A small image deblurring model, trained from scratch.
Model: 32-pixel images, norm layernorm, layers 14.
Training: soap at rate 0.0014, batches of 32.
Data: trained on microscope photos of single blood and bone marrow cells, 48542 training examples, 4.6 epochs.
Rows from block 10, named by matrix and row number. Rows with one number belong to one neuron. Each number is 50 + 15 x the weight over its row's rms, rounded and kept within 0 to 99. All counts start at 0. After the name is the row's rms in percent of the matrix's.
# fc1: MLP up (model.blocks.10.mlp.fc1.weight, 960x320), inputs 128-191
# fc2: MLP down (model.blocks.10.mlp.fc2.weight, 320x960, transposed), outputs 128-191
fc1.169 099:55 50 55 52 65 36 52 51 61 61 72 65 42 53 28 64 44 41 34 66 28 38 53 44 72 57 36 46 77 06 25 69 74 61 24 40 52 62 50 43 45 44 54 29 45 47 38 41 40 67 25 13 47 34 37 61 55 69 60 63 48 50 57 31
fc1.170 130:28 54 54 59 26 37 54 59 63 38 70 64 47 53 66 57 47 27 37 60 18 35 74 42 67 40 45 67 19 30 65 65 59 31 44 40 32 34 33 47 68 54 57 11 66 49 35 36 65 63 09 58 59 73 29 53 58 55 57 37 59 46 52 50
fc1.171 113:60 61 24 30 29 52 44 46 47 45 08 22 36 52 67 33 47 57 48 63 67 52 48 53 43 71 40 24 44 60 41 40 33 43 34 53 33 43 66 46 62 54 52 88 54 47 32 43 72 43 71 52 35 69 62 52 56 44 28 33 70 33 52 30
fc1.172 104:78 45 42 55 26 38 61 23 63 68 48 47 53 81 32 64 32 46 55 60 61 64 39 28 60 52 48 38 41 39 37 56 51 37 38 43 16 63 60 37 49 64 49 53 45 40 43 57 25 47 71 44 44 44 79 74 43 50 57 61 44 40 46 31
fc1.173 089:60 34 40 35 34 46 60 38 31 54 32 44 49 65 52 29 52 51 45 47 76 65 47 59 58 80 29 39 36 43 38 36 47 52 37 83 55 60 34 46 23 53 34 41 48 59 25 37 63 61 44 41 34 43 78 27 60 26 25 50 61 62 85 40
fc1.174 097:31 32 53 46 37 43 84 56 67 78 58 46 62 39 47 32 80 38 66 34 35 61 50 51 61 76 38 45 43 22 51 81 47 27 85 49 42 32 52 47 67 65 13 42 18 63 42 62 59 41 42 45 70 38 62 41 50 46 43 54 17 35 44 53
fc1.175 100:59 42 32 53 80 45 49 65 40 41 75 55 53 86 53 66 34 60 22 33 66 43 76 64 49 38 51 61 18 48 46 42 58 21 48 38 21 42 61 48 39 54 66 37 53 45 51 39 43 58 30 61 78 26 69 31 57 45 60 56 47 51 39 63
fc1.176 089:31 55 51 38 41 65 70 61 51 34 73 55 88 45 37 51 45 56 43 55 55 55 59 14 64 25 32 49 39 81 50 42 46 65 67 50 43 30 52 41 50 64 51 47 57 56 65 60 57 13 52 49 82 54 72 29 47 72 46 68 63 34 32 51
fc1.177 096:24 56 45 66 38 53 51 53 58 66 36 50 38 18 42 54 64 64 67 54 69 94 63 52 53 37 45 33 89 36 33 48 53 57 60 66 70 41 74 33 68 58 27 61 45 44 39 59 30 26 50 38 49 33 36 76 36 66 80 47 34 66 51 73
fc1.178 091:16 57 34 46 59 43 52 45 15 46 72 37 68 61 71 54 51 46 59 52 51 51 59 70 46 44 46 48 37 49 42 57 58 20 50 43 12 28 37 51 58 33 66 47 41 48 48 46 52 25 38 60 74 76 46 39 29 68 75 36 34 62 58 62
fc1.179 100:44 45 63 53 62 61 32 42 49 35 83 42 76 37 51 49 40 38 93 45 31 63 54 69 53 65 44 76 59 53 28 62 37 23 70 70 62 48 55 69 66 44 31 61 52 47 39 26 50 32 35 47 29 42 99 57 58 58 56 32 42 47 67 45
fc1.180 086:17 37 46 32 49 69 56 53 54 39 43 42 71 66 47 25 61 29 50 53 41 47 72 49 60 53 50 61 40 67 39 62 18 52 46 72 40 62 54 85 56 60 49 32 56 65 64 82 40 45 35 51 49 49 31 53 29 65 53 54 51 84 50 31
fc1.181 117:60 31 34 47 72 55 50 53 48 31 45 34 55 54 40 53 25 55 44 46 29 41 55 55 77 50 40 53 76 39 48 55 58 60 39 71 49 55 62 41 48 76 84 59 86 59 74 59 42 73 69 44 40 43 51 60 74 48 23 49 53 33 43 47
fc1.182 091:51 69 63 54 59 24 65 57 37 62 48 08 38 68 72 47 67 60 48 26 33 42 54 54 75 50 54 55 52 36 32 59 45 45 29 40 40 31 51 59 38 76 42 48 48 30 75 34 42 66 45 66 64 49 54 72 59 64 42 48 48 36 45 30
fc1.183 086:74 62 58 31 33 63 51 69 37 25 39 22 28 50 45 84 58 47 51 53 15 60 60 77 64 62 57 53 63 53 54 28 43 53 44 36 39 34 72 76 62 58 64 30 46 64 63 32 41 32 40 25 50 38 52 47 68 57 30 48 73 52 29 53
fc1.184 112:58 39 50 64 88 48 67 18 49 28 34 59 64 69 59 31 40 71 21 45 89 74 26 62 44 46 63 57 71 52 36 65 31 55 50 43 69 44 33 33 64 54 38 36 36 61 35 50 58 48 67 50 49 64 12 20 84 74 91 60 50 68 40 67
fc1.185 088:55 47 31 42 38 45 28 38 46 49 27 34 59 50 64 46 43 52 61 59 63 64 47 40 57 49 38 72 37 52 53 67 33 73 87 25 59 27 59 45 70 47 30 48 50 70 58 17 74 22 46 51 13 60 35 75 65 69 33 52 53 59 17 52
fc1.186 109:23 56 47 76 59 68 41 20 59 34 63 74 46 38 64 43 32 49 49 37 57 47 73 49 44 30 42 59 53 51 48 69 54 36 31 17 41 47 44 46 62 21 60 19 46 50 66 36 48 35 01 47 71 49 41 43 46 67 83 63 58 48 40 39
fc1.187 108:37 48 69 12 51 31 48 43 78 33 40 30 71 55 47 53 31 74 49 61 54 59 54 89 54 61 49 56 26 56 39 38 30 34 46 46 31 49 51 41 45 68 45 58 46 69 29 51 70 48 70 58 46 62 58 41 21 38 45 49 36 27 45 37
fc1.188 087:52 58 20 31 60 66 48 59 22 61 54 69 48 60 50 64 39 56 38 44 63 41 47 31 80 57 44 34 66 43 56 55 43 54 49 41 31 34 73 65 40 39 46 44 53 56 64 36 37 40 54 48 72 27 51 30 68 37 67 63 71 59 33 66
fc1.189 130:60 58 65 71 57 59 47 60 44 23 57 61 45 33 17 68 47 53 52 55 71 58 56 71 68 33 67 19 66 56 54 38 60 48 99 11 70 57 45 49 71 67 65 46 55 53 63 57 63 42 67 39 27 53 57 64 50 45 51 71 46 43 36 59
fc1.190 113:76 39 34 49 53 70 52 11 46 55 40 77 47 29 39 54 70 68 71 60 58 39 68 68 42 50 66 45 39 55 47 51 50 61 56 34 42 48 47 42 76 50 75 58 42 56 68 49 57 29 50 56 47 59 55 76 46 46 36 76 57 67 44 50
fc1.191 095:61 19 42 61 38 52 39 36 82 48 43 48 35 53 40 49 51 62 49 34 51 55 44 17 82 59 31 48 46 57 49 62 24 79 14 25 55 39 33 50 48 62 47 55 56 46 51 65 46 50 64 58 49 44 48 43 43 29 63 58 27 33 61 47
fc1.192 121:89 62 27 23 30 57 54 62 57 31 21 37 66 42 58 55 67 43 86 72 46 51 56 57 56 47 60 59 52 52 38 37 08 86 40 58 75 44 61 64 68 51 00 66 72 51 48 45 61 39 68 46 10 47 53 78 43 68 31 56 27 64 51 45
fc1.193 089:44 51 46 15 31 69 46 60 76 46 35 60 50 68 54 38 53 40 95 73 74 54 31 49 72 63 54 49 14 33 51 34 41 60 42 59 49 30 41 31 33 41 46 38 57 25 37 59 71 72 47 42 43 77 42 72 44 68 67 28 16 49 49 58
fc1.194 090:37 22 42 32 77 53 47 68 42 74 37 59 49 59 36 69 49 74 30 61 81 38 44 26 49 38 58 58 51 66 53 37 60 35 40 43 39 51 46 66 38 83 47 56 44 47 39 63 35 45 45 38 43 45 70 50 36 34 71 61 58 52 27 50
fc1.195 111:53 51 43 65 40 63 52 50 54 49 53 71 40 36 49 55 63 54 73 70 66 52 43 35 20 71 49 42 61 24 37 46 28 59 94 70 77 42 65 54 62 35 04 75 57 73 33 30 50 32 35 47 48 43 60 65 48 46 46 64 61 60 60 57
fc1.196 111:66 46 47 35 52 72 58 49 92 45 44 60 55 36 14 50 71 24 38 48 45 41 53 15 79 38 38 59 34 77 60 42 53 63 35 31 66 43 29 53 25 61 40 28 48 31 49 63 45 70 41 51 58 39 34 59 47 44 42 51 54 41 59 51
fc1.197 107:30 34 41 45 52 35 57 51 54 66 63 35 61 69 59 40 63 41 60 41 72 51 54 58 36 51 59 47 55 36 64 40 58 36 54 49 60 31 63 75 52 53 46 51 55 42 47 65 57 06 52 38 49 73 36 81 62 33 62 59 57 47 46 64
fc1.198 100:43 61 51 63 49 56 39 42 50 60 62 55 41 47 28 65 53 18 40 49 32 56 45 28 67 32 40 31 61 33 71 62 65 40 48 81 58 41 58 33 37 37 73 32 47 46 42 22 22 40 47 55 54 43 43 45 37 50 73 53 59 46 81 64
fc1.199 113:10 24 30 47 72 53 41 48 55 64 39 63 38 57 59 40 53 54 36 30 46 56 29 80 62 39 50 83 47 52 71 51 48 20 64 63 44 36 44 47 26 37 89 69 59 54 87 40 51 47 30 71 52 55 38 35 45 45 64 31 67 42 47 53
fc1.200 117:56 55 47 56 52 51 36 68 50 25 61 56 29 42 80 39 09 51 53 36 26 43 72 39 31 45 56 28 58 37 44 33 42 75 90 48 56 36 45 81 41 32 37 55 61 63 48 70 64 39 68 56 53 63 41 52 31 73 18 43 55 57 54 47
fc1.201 122:20 68 40 57 36 37 63 67 51 67 39 62 55 44 46 38 61 74 60 69 69 81 38 70 76 26 36 77 56 24 50 59 57 65 45 33 55 54 82 65 44 52 61 34 52 40 59 48 47 63 51 49 47 37 39 52 20 36 57 52 58 61 42 62
fc1.202 079:32 50 40 69 51 26 66 45 72 60 37 55 69 42 86 52 46 42 67 50 41 56 53 43 49 34 65 76 52 40 61 54 53 39 46 67 43 36 41 69 41 52 30 47 56 32 58 51 60 42 43 63 48 56 81 54 15 47 81 56 52 46 46 65
fc1.203 095:57 50 81 44 44 30 36 55 74 71 46 30 39 35 73 57 72 76 50 66 67 76 53 44 77 51 37 51 60 44 46 38 36 62 40 31 40 35 54 76 48 60 34 30 60 23 50 43 28 49 37 35 46 39 43 79 59 66 60 53 62 52 62 69
fc1.204 095:21 44 56 57 90 47 45 47 38 50 80 28 57 51 48 62 47 58 39 57 51 46 39 29 29 52 42 40 53 35 56 36 59 39 63 72 56 38 54 33 37 51 37 56 49 37 67 71 59 32 54 41 36 35 58 19 55 40 29 40 42 29 68 46
fc1.205 101:48 22 60 49 36 39 35 60 27 44 29 43 44 41 49 34 36 27 54 73 58 54 60 67 45 61 37 17 62 61 54 45 55 61 42 67 49 50 35 41 65 55 53 43 81 77 19 54 67 49 77 47 46 55 62 38 40 70 00 29 46 41 60 31
fc1.206 088:21 67 30 48 45 71 66 68 70 63 22 68 76 61 35 37 57 70 46 47 30 59 64 53 84 29 26 35 48 72 56 33 48 34 42 33 44 69 51 78 32 44 56 48 40 28 45 64 32 46 37 48 58 55 39 46 47 54 68 69 61 50 31 53
fc1.207 090:25 45 34 62 69 56 66 70 47 37 44 66 36 41 45 47 42 27 42 35 28 53 28 52 42 55 67 43 28 64 59 56 55 41 64 68 35 57 66 21 62 36 48 42 62 56 62 36 52 62 60 29 46 42 60 17 38 42 22 35 59 35 46 41
fc1.208 095:21 62 51 46 38 55 56 46 79 62 32 54 59 23 45 44 52 47 68 66 47 67 30 56 45 45 66 51 38 28 71 56 43 41 85 34 60 44 31 49 48 63 09 48 42 33 56 47 60 99 12 42 71 58 46 59 64 36 59 39 56 02 49 52
fc1.209 092:13 58 44 58 70 50 35 43 51 85 68 17 60 76 77 51 48 62 58 56 81 27 67 77 33 25 54 83 40 34 59 34 50 39 31 38 47 19 63 41 56 32 36 71 46 82 42 59 60 39 37 47 52 48 68 66 24 65 29 48 74 52 45 33
fc1.210 096:16 47 34 55 33 26 40 25 55 47 13 29 38 81 59 51 76 54 42 51 67 73 64 55 46 36 49 43 32 69 43 61 51 39 39 67 88 56 57 37 66 47 41 55 22 43 36 37 48 46 44 29 21 60 42 29 74 51 58 45 20 45 44 55
fc1.211 114:10 52 56 60 69 32 63 34 77 35 44 17 32 83 60 67 40 41 52 58 48 29 68 63 30 20 15 53 41 38 70 57 70 00 52 37 61 46 58 44 62 55 57 36 43 99 10 42 50 54 59 63 64 59 58 62 41 43 33 23 43 34 54 48
fc1.212 088:73 45 46 40 46 42 46 60 66 22 48 39 55 50 58 36 29 41 54 48 47 42 52 25 70 35 45 52 43 89 43 82 56 55 37 39 74 65 36 79 46 43 55 42 64 44 66 72 61 47 68 61 63 61 33 86 72 46 33 39 13 58 49 56
fc1.213 105:47 47 58 69 46 48 45 43 69 50 60 63 34 44 38 67 44 38 68 59 76 39 48 47 20 45 31 45 40 50 44 26 40 29 44 54 68 17 61 64 53 76 57 56 45 22 57 45 47 49 39 47 36 54 61 65 45 44 56 51 60 30 40 67
fc1.214 108:93 58 50 49 67 51 35 62 40 62 19 23 45 35 91 59 54 43 69 36 45 61 45 49 54 65 70 67 49 29 44 09 34 47 52 42 52 26 69 51 43 59 58 47 65 39 68 47 39 55 20 73 42 42 32 54 57 60 63 36 56 36 63 53
fc1.215 091:72 70 41 25 60 50 28 54 42 72 36 65 67 39 36 46 72 42 31 63 19 41 57 85 50 22 66 64 39 42 48 40 67 65 37 48 42 64 43 54 62 52 59 49 61 50 52 60 31 53 52 38 48 48 49 62 54 58 70 34 62 43 30 34
fc1.216 083:45 30 60 82 56 20 41 41 46 62 57 75 45 52 55 53 42 21 78 33 19 46 47 43 47 58 35 55 59 33 40 67 62 52 78 69 79 33 60 16 59 40 56 42 32 46 44 42 68 59 42 55 47 32 89 55 62 59 19 42 65 73 59 44
fc1.217 095:39 64 35 60 52 45 54 28 52 50 40 51 47 58 30 45 45 33 42 60 93 64 42 53 50 15 64 26 48 59 50 43 51 35 20 82 62 74 37 52 49 73 42 30 48 11 52 75 48 67 66 55 32 70 34 67 58 31 52 36 49 23 65 51
fc1.218 102:20 62 49 37 51 47 29 47 41 28 57 31 61 46 27 70 50 76 37 58 37 34 69 81 54 46 56 35 47 52 55 49 53 42 59 13 34 42 75 48 53 67 76 52 41 61 47 60 36 40 27 50 73 42 59 39 58 56 32 58 61 53 37 47
fc1.219 091:18 74 52 74 68 59 55 32 41 39 07 60 65 39 47 48 54 68 34 51 72 50 58 37 45 62 57 51 78 55 37 32 65 53 76 37 58 36 42 37 49 47 42 40 38 23 42 64 56 37 27 50 90 49 57 72 65 45 45 27 16 56 41 48
fc1.220 109:75 12 67 36 21 38 57 66 70 69 54 38 77 53 61 56 55 55 83 48 34 44 22 48 69 50 52 29 57 50 61 27 50 76 64 33 71 65 46 57 58 53 13 42 77 54 53 39 56 51 58 67 58 46 35 66 68 44 21 31 54 57 65 66
fc2.169 079:44 42 48 35 51 60 54 33 42 71 55 51 49 60 37 71 51 51 38 38 35 56 57 34 60 54 56 44 64 54 38 55 49 56 37 61 57 61 66 57 36 44 52 50 61 52 43 43 58 66 53 49 41 41 45 41 50 37 57 54 42 47 62 52
fc2.170 178:42 32 73 41 42 43 38 41 19 34 74 46 69 73 33 36 50 45 51 64 40 51 64 26 48 63 58 56 58 23 70 38 51 67 78 56 50 58 77 34 52 44 53 76 79 30 73 52 42 34 33 45 49 47 49 56 44 40 28 61 42 31 66 31
fc2.171 166:40 52 38 56 17 44 51 42 76 46 20 64 48 71 37 32 56 43 62 37 44 36 55 62 43 48 52 69 33 68 53 66 52 62 36 74 65 62 58 57 49 53 69 56 46 50 97 33 29 82 52 70 61 58 35 24 39 56 78 58 46 17 51 50
fc2.172 092:53 63 41 61 50 43 60 76 48 56 43 51 48 53 82 48 52 63 42 48 52 49 38 37 25 36 52 67 54 40 48 52 63 47 56 72 36 61 67 46 48 52 20 36 35 66 82 54 55 55 50 57 46 46 60 30 47 46 47 66 55 36 29 60
fc2.173 072:50 49 21 40 43 45 56 54 76 53 42 68 59 52 38 60 51 46 55 46 54 46 43 63 43 38 60 51 31 77 52 56 51 33 44 35 46 60 46 41 51 51 42 51 41 58 61 62 48 44 33 55 42 42 18 55 65 33 51 66 51 42 63 52
fc2.174 079:45 52 64 56 38 47 49 53 63 51 26 49 48 56 43 63 40 59 54 44 54 38 58 52 46 49 67 53 47 52 30 38 53 56 71 76 53 41 28 47 58 57 51 52 40 69 41 31 49 61 49 48 43 56 51 31 56 52 56 59 57 70 49 64
fc2.175 091:59 51 18 68 63 54 46 35 56 46 67 39 70 39 32 40 49 47 44 41 46 51 66 39 45 60 39 69 35 29 46 59 60 71 56 40 57 42 69 54 41 65 49 56 55 39 61 42 64 74 27 53 41 52 58 54 47 37 44 50 53 25 40 57
fc2.176 073:45 60 54 52 52 48 54 52 45 60 60 31 29 34 60 45 42 49 50 39 31 69 62 34 47 55 59 51 41 37 48 50 56 44 51 56 45 60 56 67 34 33 48 62 56 39 40 47 50 59 33 42 25 46 64 68 65 46 43 52 57 31 37 44
fc2.177 078:31 52 50 50 46 36 46 61 48 68 46 55 58 60 55 56 42 69 29 54 46 42 54 50 43 57 53 68 39 45 51 40 54 54 56 55 49 50 32 62 43 66 44 47 54 65 45 52 55 65 64 56 45 63 63 50 42 44 48 49 62 61 58 51
fc2.178 083:39 47 55 35 54 70 46 64 46 71 75 47 62 54 09 53 62 42 46 64 47 47 61 54 54 69 51 61 67 52 50 30 46 59 63 38 53 41 60 35 36 39 52 57 59 38 51 67 55 44 37 61 47 50 46 57 41 35 41 43 69 61 33 57
fc2.179 076:52 46 40 53 50 47 51 43 40 34 37 58 50 49 46 83 65 59 62 47 47 52 46 38 52 52 55 53 45 51 46 40 48 57 59 78 48 48 70 49 49 46 65 52 47 45 52 35 47 73 44 43 52 43 40 52 55 49 55 64 76 41 59 49
fc2.180 081:29 43 37 52 63 55 32 63 27 53 35 52 63 42 41 54 46 29 32 60 54 53 48 53 43 55 69 40 64 49 48 58 48 70 52 42 52 53 54 45 59 67 45 58 53 41 61 63 54 36 44 48 55 50 35 58 59 60 49 48 42 70 50 30
fc2.181 143:48 47 20 71 45 61 38 43 52 48 45 50 57 34 76 44 41 51 50 53 53 43 82 65 51 25 41 65 44 67 47 55 60 82 43 51 73 41 58 80 59 59 56 59 50 51 53 56 61 65 39 57 43 53 61 46 36 47 55 74 38 46 36 46
fc2.182 070:43 44 65 39 59 53 34 44 58 59 54 48 42 58 70 48 50 61 51 62 44 38 52 57 46 54 60 64 54 52 40 56 49 54 60 70 49 32 49 60 43 55 39 43 42 57 65 26 42 55 43 46 38 44 61 46 60 62 46 46 50 50 55 36
fc2.183 070:39 24 78 49 44 66 45 57 47 52 49 52 43 52 51 51 48 37 53 46 35 53 52 56 43 34 56 50 55 64 49 58 47 48 49 31 45 50 44 58 45 48 46 41 39 46 60 56 59 39 37 34 29 73 52 30 70 56 38 60 59 52 47 49
fc2.184 078:52 59 58 57 44 53 51 43 46 44 51 52 64 42 54 69 55 76 61 68 62 46 51 57 59 29 43 48 56 54 47 35 56 35 74 64 59 43 41 35 37 46 55 42 56 49 48 40 45 35 64 54 43 40 56 45 29 54 24 39 58 41 55 25
fc2.185 075:38 48 47 40 49 49 58 64 64 44 51 39 42 43 30 53 52 51 43 45 48 60 38 38 26 38 52 41 48 68 43 52 60 52 47 61 45 79 57 42 63 49 44 49 46 57 36 47 56 77 65 41 46 60 58 43 38 68 73 42 54 38 46 44
fc2.186 154:29 35 41 36 64 59 38 65 28 48 64 23 55 67 09 49 54 31 51 46 40 65 56 29 32 56 47 30 67 48 70 38 39 46 54 49 36 49 60 51 52 42 29 45 62 33 33 25 70 43 56 47 32 55 34 62 48 36 35 44 47 39 68 51
fc2.187 141:46 56 81 51 34 54 50 46 62 70 55 51 40 36 51 49 28 48 66 51 62 50 47 67 52 50 54 26 40 83 43 60 38 61 32 63 62 68 28 50 55 55 43 47 55 47 62 75 36 57 66 47 66 39 48 71 70 19 77 06 55 35 38 69
fc2.188 085:57 61 44 52 65 60 46 52 41 38 50 38 49 61 41 48 52 38 30 52 46 36 47 45 40 41 39 65 65 34 41 55 57 41 63 30 29 38 43 51 39 49 45 47 51 46 38 64 43 39 33 40 47 60 59 47 57 49 37 70 72 44 51 42
fc2.189 190:55 50 44 45 53 35 54 65 80 62 47 30 27 56 80 43 46 49 52 40 36 31 51 69 27 57 44 40 64 46 48 49 61 50 00 47 50 44 38 43 67 57 54 58 38 65 24 39 71 63 59 42 53 36 63 45 29 52 65 54 56 49 37 36
fc2.190 123:43 52 39 73 84 41 50 51 85 27 28 32 49 50 87 34 51 61 37 65 33 69 61 37 13 51 57 54 36 26 58 59 69 31 45 80 55 35 69 48 58 60 62 49 45 36 42 34 49 58 36 28 65 21 61 39 53 52 84 49 44 53 56 56
fc2.191 075:61 50 56 64 71 56 50 62 50 57 58 53 34 58 45 52 40 55 63 60 50 51 48 45 70 32 58 58 66 53 43 58 55 36 62 38 45 72 39 33 42 51 48 58 54 59 34 39 62 59 52 49 47 33 39 53 28 68 45 57 54 45 68 45
fc2.192 147:63 59 31 61 40 28 70 51 99 57 35 69 28 45 48 39 46 47 56 51 34 56 33 65 50 62 41 60 58 73 58 48 29 39 38 58 50 70 07 29 76 61 47 50 57 46 32 15 28 62 68 61 58 50 52 44 75 69 65 64 40 41 56 43
fc2.193 075:44 58 50 50 56 50 37 49 59 66 48 53 67 47 38 45 54 47 69 61 62 39 50 39 50 40 51 57 41 69 54 80 58 59 57 39 51 50 40 66 52 36 47 41 49 47 78 40 51 49 54 66 44 62 43 57 63 68 42 42 61 36 67 52
fc2.194 089:36 47 54 63 35 47 56 43 49 58 47 36 21 59 61 54 46 51 24 55 69 52 64 67 43 68 44 69 44 35 54 50 59 43 41 36 45 40 75 47 41 57 18 54 53 66 73 53 48 48 59 58 50 59 66 37 61 59 47 51 67 67 38 62
fc2.195 113:41 69 33 31 57 32 60 42 90 61 42 44 33 57 42 55 50 56 22 61 46 56 48 48 54 46 54 55 42 61 51 55 38 37 00 61 67 52 19 50 47 46 18 35 32 45 41 34 40 56 50 42 38 41 34 38 60 37 79 32 45 36 61 58
fc2.196 104:63 46 57 36 32 66 48 63 20 57 59 39 64 77 71 64 61 52 54 41 63 52 39 41 41 59 48 45 51 37 37 75 55 30 53 35 48 51 69 53 68 52 31 36 05 39 47 45 74 61 43 36 26 43 47 56 43 66 42 45 48 36 52 32
fc2.197 072:64 57 70 21 53 42 44 43 59 78 40 37 60 40 62 52 46 71 55 52 61 43 47 68 42 50 61 48 62 54 37 39 68 71 60 49 70 59 56 50 63 43 53 45 44 33 47 48 54 55 65 62 52 40 63 44 44 65 50 50 48 75 47 81
fc2.198 093:46 33 85 37 71 64 64 45 41 85 79 45 76 33 63 58 30 50 69 50 40 40 56 31 54 67 44 44 57 66 26 26 63 32 33 40 62 46 37 75 49 10 80 34 63 52 60 48 81 53 56 42 49 28 42 60 46 41 37 36 78 53 70 46
fc2.199 148:53 58 16 45 53 65 28 33 01 42 59 22 46 32 31 40 50 52 52 57 63 53 51 62 51 25 52 22 53 42 42 46 37 86 33 54 38 52 69 64 34 57 58 38 53 73 14 53 58 45 67 54 38 72 50 51 77 48 11 41 46 63 57 54
fc2.200 083:42 51 56 28 43 57 80 40 55 46 49 49 07 62 33 64 32 57 60 62 51 46 48 50 72 24 54 28 24 32 46 46 50 47 43 27 35 55 37 25 35 68 54 44 45 42 40 53 36 53 40 66 68 60 56 32 48 59 72 46 59 44 58 58
fc2.201 083:44 56 45 59 62 61 57 56 02 30 53 58 48 47 62 55 55 55 49 45 56 22 25 49 39 39 47 45 56 86 40 48 43 30 67 72 56 54 54 63 41 55 45 50 32 62 34 53 36 46 52 30 60 44 47 37 37 54 48 35 57 65 50 48
fc2.202 072:48 42 53 45 54 68 55 48 53 60 57 47 44 42 57 49 61 52 64 51 37 36 52 50 55 54 43 53 49 51 45 53 41 63 52 53 41 60 58 38 53 30 35 76 35 40 65 68 41 38 54 58 41 56 58 50 51 61 40 42 56 46 49 60
fc2.203 076:74 49 69 42 54 28 44 40 55 84 30 49 47 43 41 56 51 41 39 49 39 31 47 59 50 67 52 46 43 48 45 58 41 67 52 61 62 47 49 43 50 40 42 46 56 40 58 65 26 63 52 60 52 50 64 47 63 52 41 64 41 52 43 45
fc2.204 077:30 44 45 41 56 62 47 69 68 45 48 65 31 62 47 66 74 49 42 45 54 37 47 59 56 57 38 51 40 50 48 41 54 62 45 60 47 54 53 65 35 50 28 56 48 48 34 51 43 50 48 35 45 39 54 71 36 39 52 46 56 53 69 64
fc2.205 102:47 34 67 32 27 49 47 45 74 39 50 72 37 52 71 55 47 35 60 63 43 51 55 59 48 49 60 42 56 69 32 34 55 52 35 78 44 63 65 47 60 46 48 56 50 45 82 42 55 60 53 55 47 49 47 55 48 63 79 38 50 31 53 25
fc2.206 094:39 54 61 55 50 52 57 47 25 52 35 59 57 52 54 49 60 31 31 51 49 86 43 21 19 58 33 63 59 56 71 56 53 46 49 30 57 24 63 28 56 40 45 41 56 45 56 68 62 56 38 61 46 43 44 44 51 36 45 71 51 49 53 64
fc2.207 076:58 59 49 35 47 54 42 45 50 39 33 39 52 46 40 51 50 60 65 49 60 45 40 57 46 40 54 52 42 55 52 46 39 46 61 66 45 41 49 34 61 69 66 52 46 69 57 42 55 61 53 48 46 54 57 37 45 62 31 47 26 50 54 47
fc2.208 072:36 41 52 46 41 48 64 59 29 59 41 59 68 42 60 54 60 46 39 46 58 42 42 67 58 46 48 40 40 56 26 53 52 47 53 66 46 33 71 46 49 53 60 47 61 54 44 44 64 63 61 55 35 55 74 42 52 47 40 43 45 49 47 59
fc2.209 084:15 61 43 48 77 41 47 47 49 43 53 59 64 48 37 56 75 54 49 48 56 63 52 53 53 59 61 34 63 43 35 54 50 56 58 55 44 47 39 52 45 35 51 47 56 43 53 39 15 55 51 50 43 60 45 52 60 37 54 54 42 42 45 45
fc2.210 086:40 70 37 59 40 41 51 53 68 56 39 49 50 38 20 34 48 59 52 43 54 32 48 60 45 60 46 30 54 90 46 63 42 50 53 40 40 59 32 46 54 62 60 63 43 80 46 30 64 62 61 50 57 69 49 58 44 79 68 35 32 48 40 47
fc2.211 094:37 55 57 55 58 59 74 39 43 43 66 76 68 45 38 77 36 43 60 61 51 67 62 41 47 52 47 42 48 44 58 46 47 55 36 68 54 65 34 48 45 63 71 59 49 49 89 38 52 46 44 45 53 41 36 48 61 21 73 26 71 40 58 33
fc2.212 073:67 41 49 41 45 45 50 47 47 54 38 40 40 55 44 43 52 60 54 41 60 39 42 35 43 51 53 62 38 35 45 48 66 46 66 44 54 27 58 52 71 44 52 45 49 44 47 44 48 45 24 50 54 67 48 36 45 56 46 42 31 57 65 63
fc2.213 101:57 45 56 49 79 54 38 61 45 48 59 75 34 76 54 57 59 68 33 55 42 62 42 53 64 60 58 48 52 39 50 52 33 38 38 70 54 64 50 50 67 68 57 63 50 63 31 69 28 15 48 42 52 45 67 44 48 38 58 58 54 33 57 49
fc2.214 076:36 48 32 47 35 70 54 41 45 37 58 54 44 56 69 64 53 61 44 55 39 54 60 48 41 55 47 54 43 44 43 48 50 58 61 38 43 42 45 44 56 37 61 42 46 58 41 37 49 46 54 37 49 66 49 56 71 59 44 45 41 50 53 72
fc2.215 077:57 39 48 35 48 70 48 47 67 45 44 26 24 45 42 55 56 47 53 61 52 47 44 50 49 43 55 48 44 52 37 55 59 50 36 67 64 57 53 58 30 37 40 62 53 45 53 67 58 61 47 33 40 41 70 61 70 45 54 60 55 50 47 47
fc2.216 081:47 49 52 53 59 45 44 55 72 48 67 31 51 60 52 72 43 65 44 42 44 54 50 42 41 47 69 53 47 53 41 40 42 40 28 82 67 48 60 49 60 52 51 25 36 53 46 44 44 68 58 31 51 46 52 42 57 43 72 46 44 79 55 44
fc2.217 080:57 50 50 61 52 64 54 55 49 51 37 61 53 59 42 55 40 43 46 56 45 53 33 63 52 71 50 64 43 39 40 58 47 45 54 51 54 48 50 48 71 38 55 50 40 73 38 60 38 61 57 54 65 41 26 53 50 62 46 58 43 61 51 46
fc2.218 112:43 56 62 64 73 56 45 58 67 56 60 56 49 58 83 59 32 34 38 52 60 35 63 64 47 55 51 54 40 41 37 55 56 40 64 60 49 42 48 59 39 46 62 70 46 24 54 59 41 41 40 42 54 44 51 61 35 38 69 42 38 71 47 61
fc2.219 078:46 54 56 51 59 47 40 44 13 46 61 54 51 47 44 44 62 59 62 57 37 47 52 56 63 41 66 44 50 47 52 41 53 34 74 86 61 45 61 54 35 44 60 53 56 50 39 42 28 62 60 50 49 55 39 61 63 41 36 48 49 51 70 42
fc2.220 106:58 38 68 28 56 37 57 52 35 59 32 68 27 47 41 44 65 53 51 55 34 44 56 28 31 45 51 68 57 68 51 58 44 36 68 61 24 52 87 47 56 34 37 48 71 35 53 65 20 47 34 45 50 46 43 39 26 55 85 45 38 30 50 64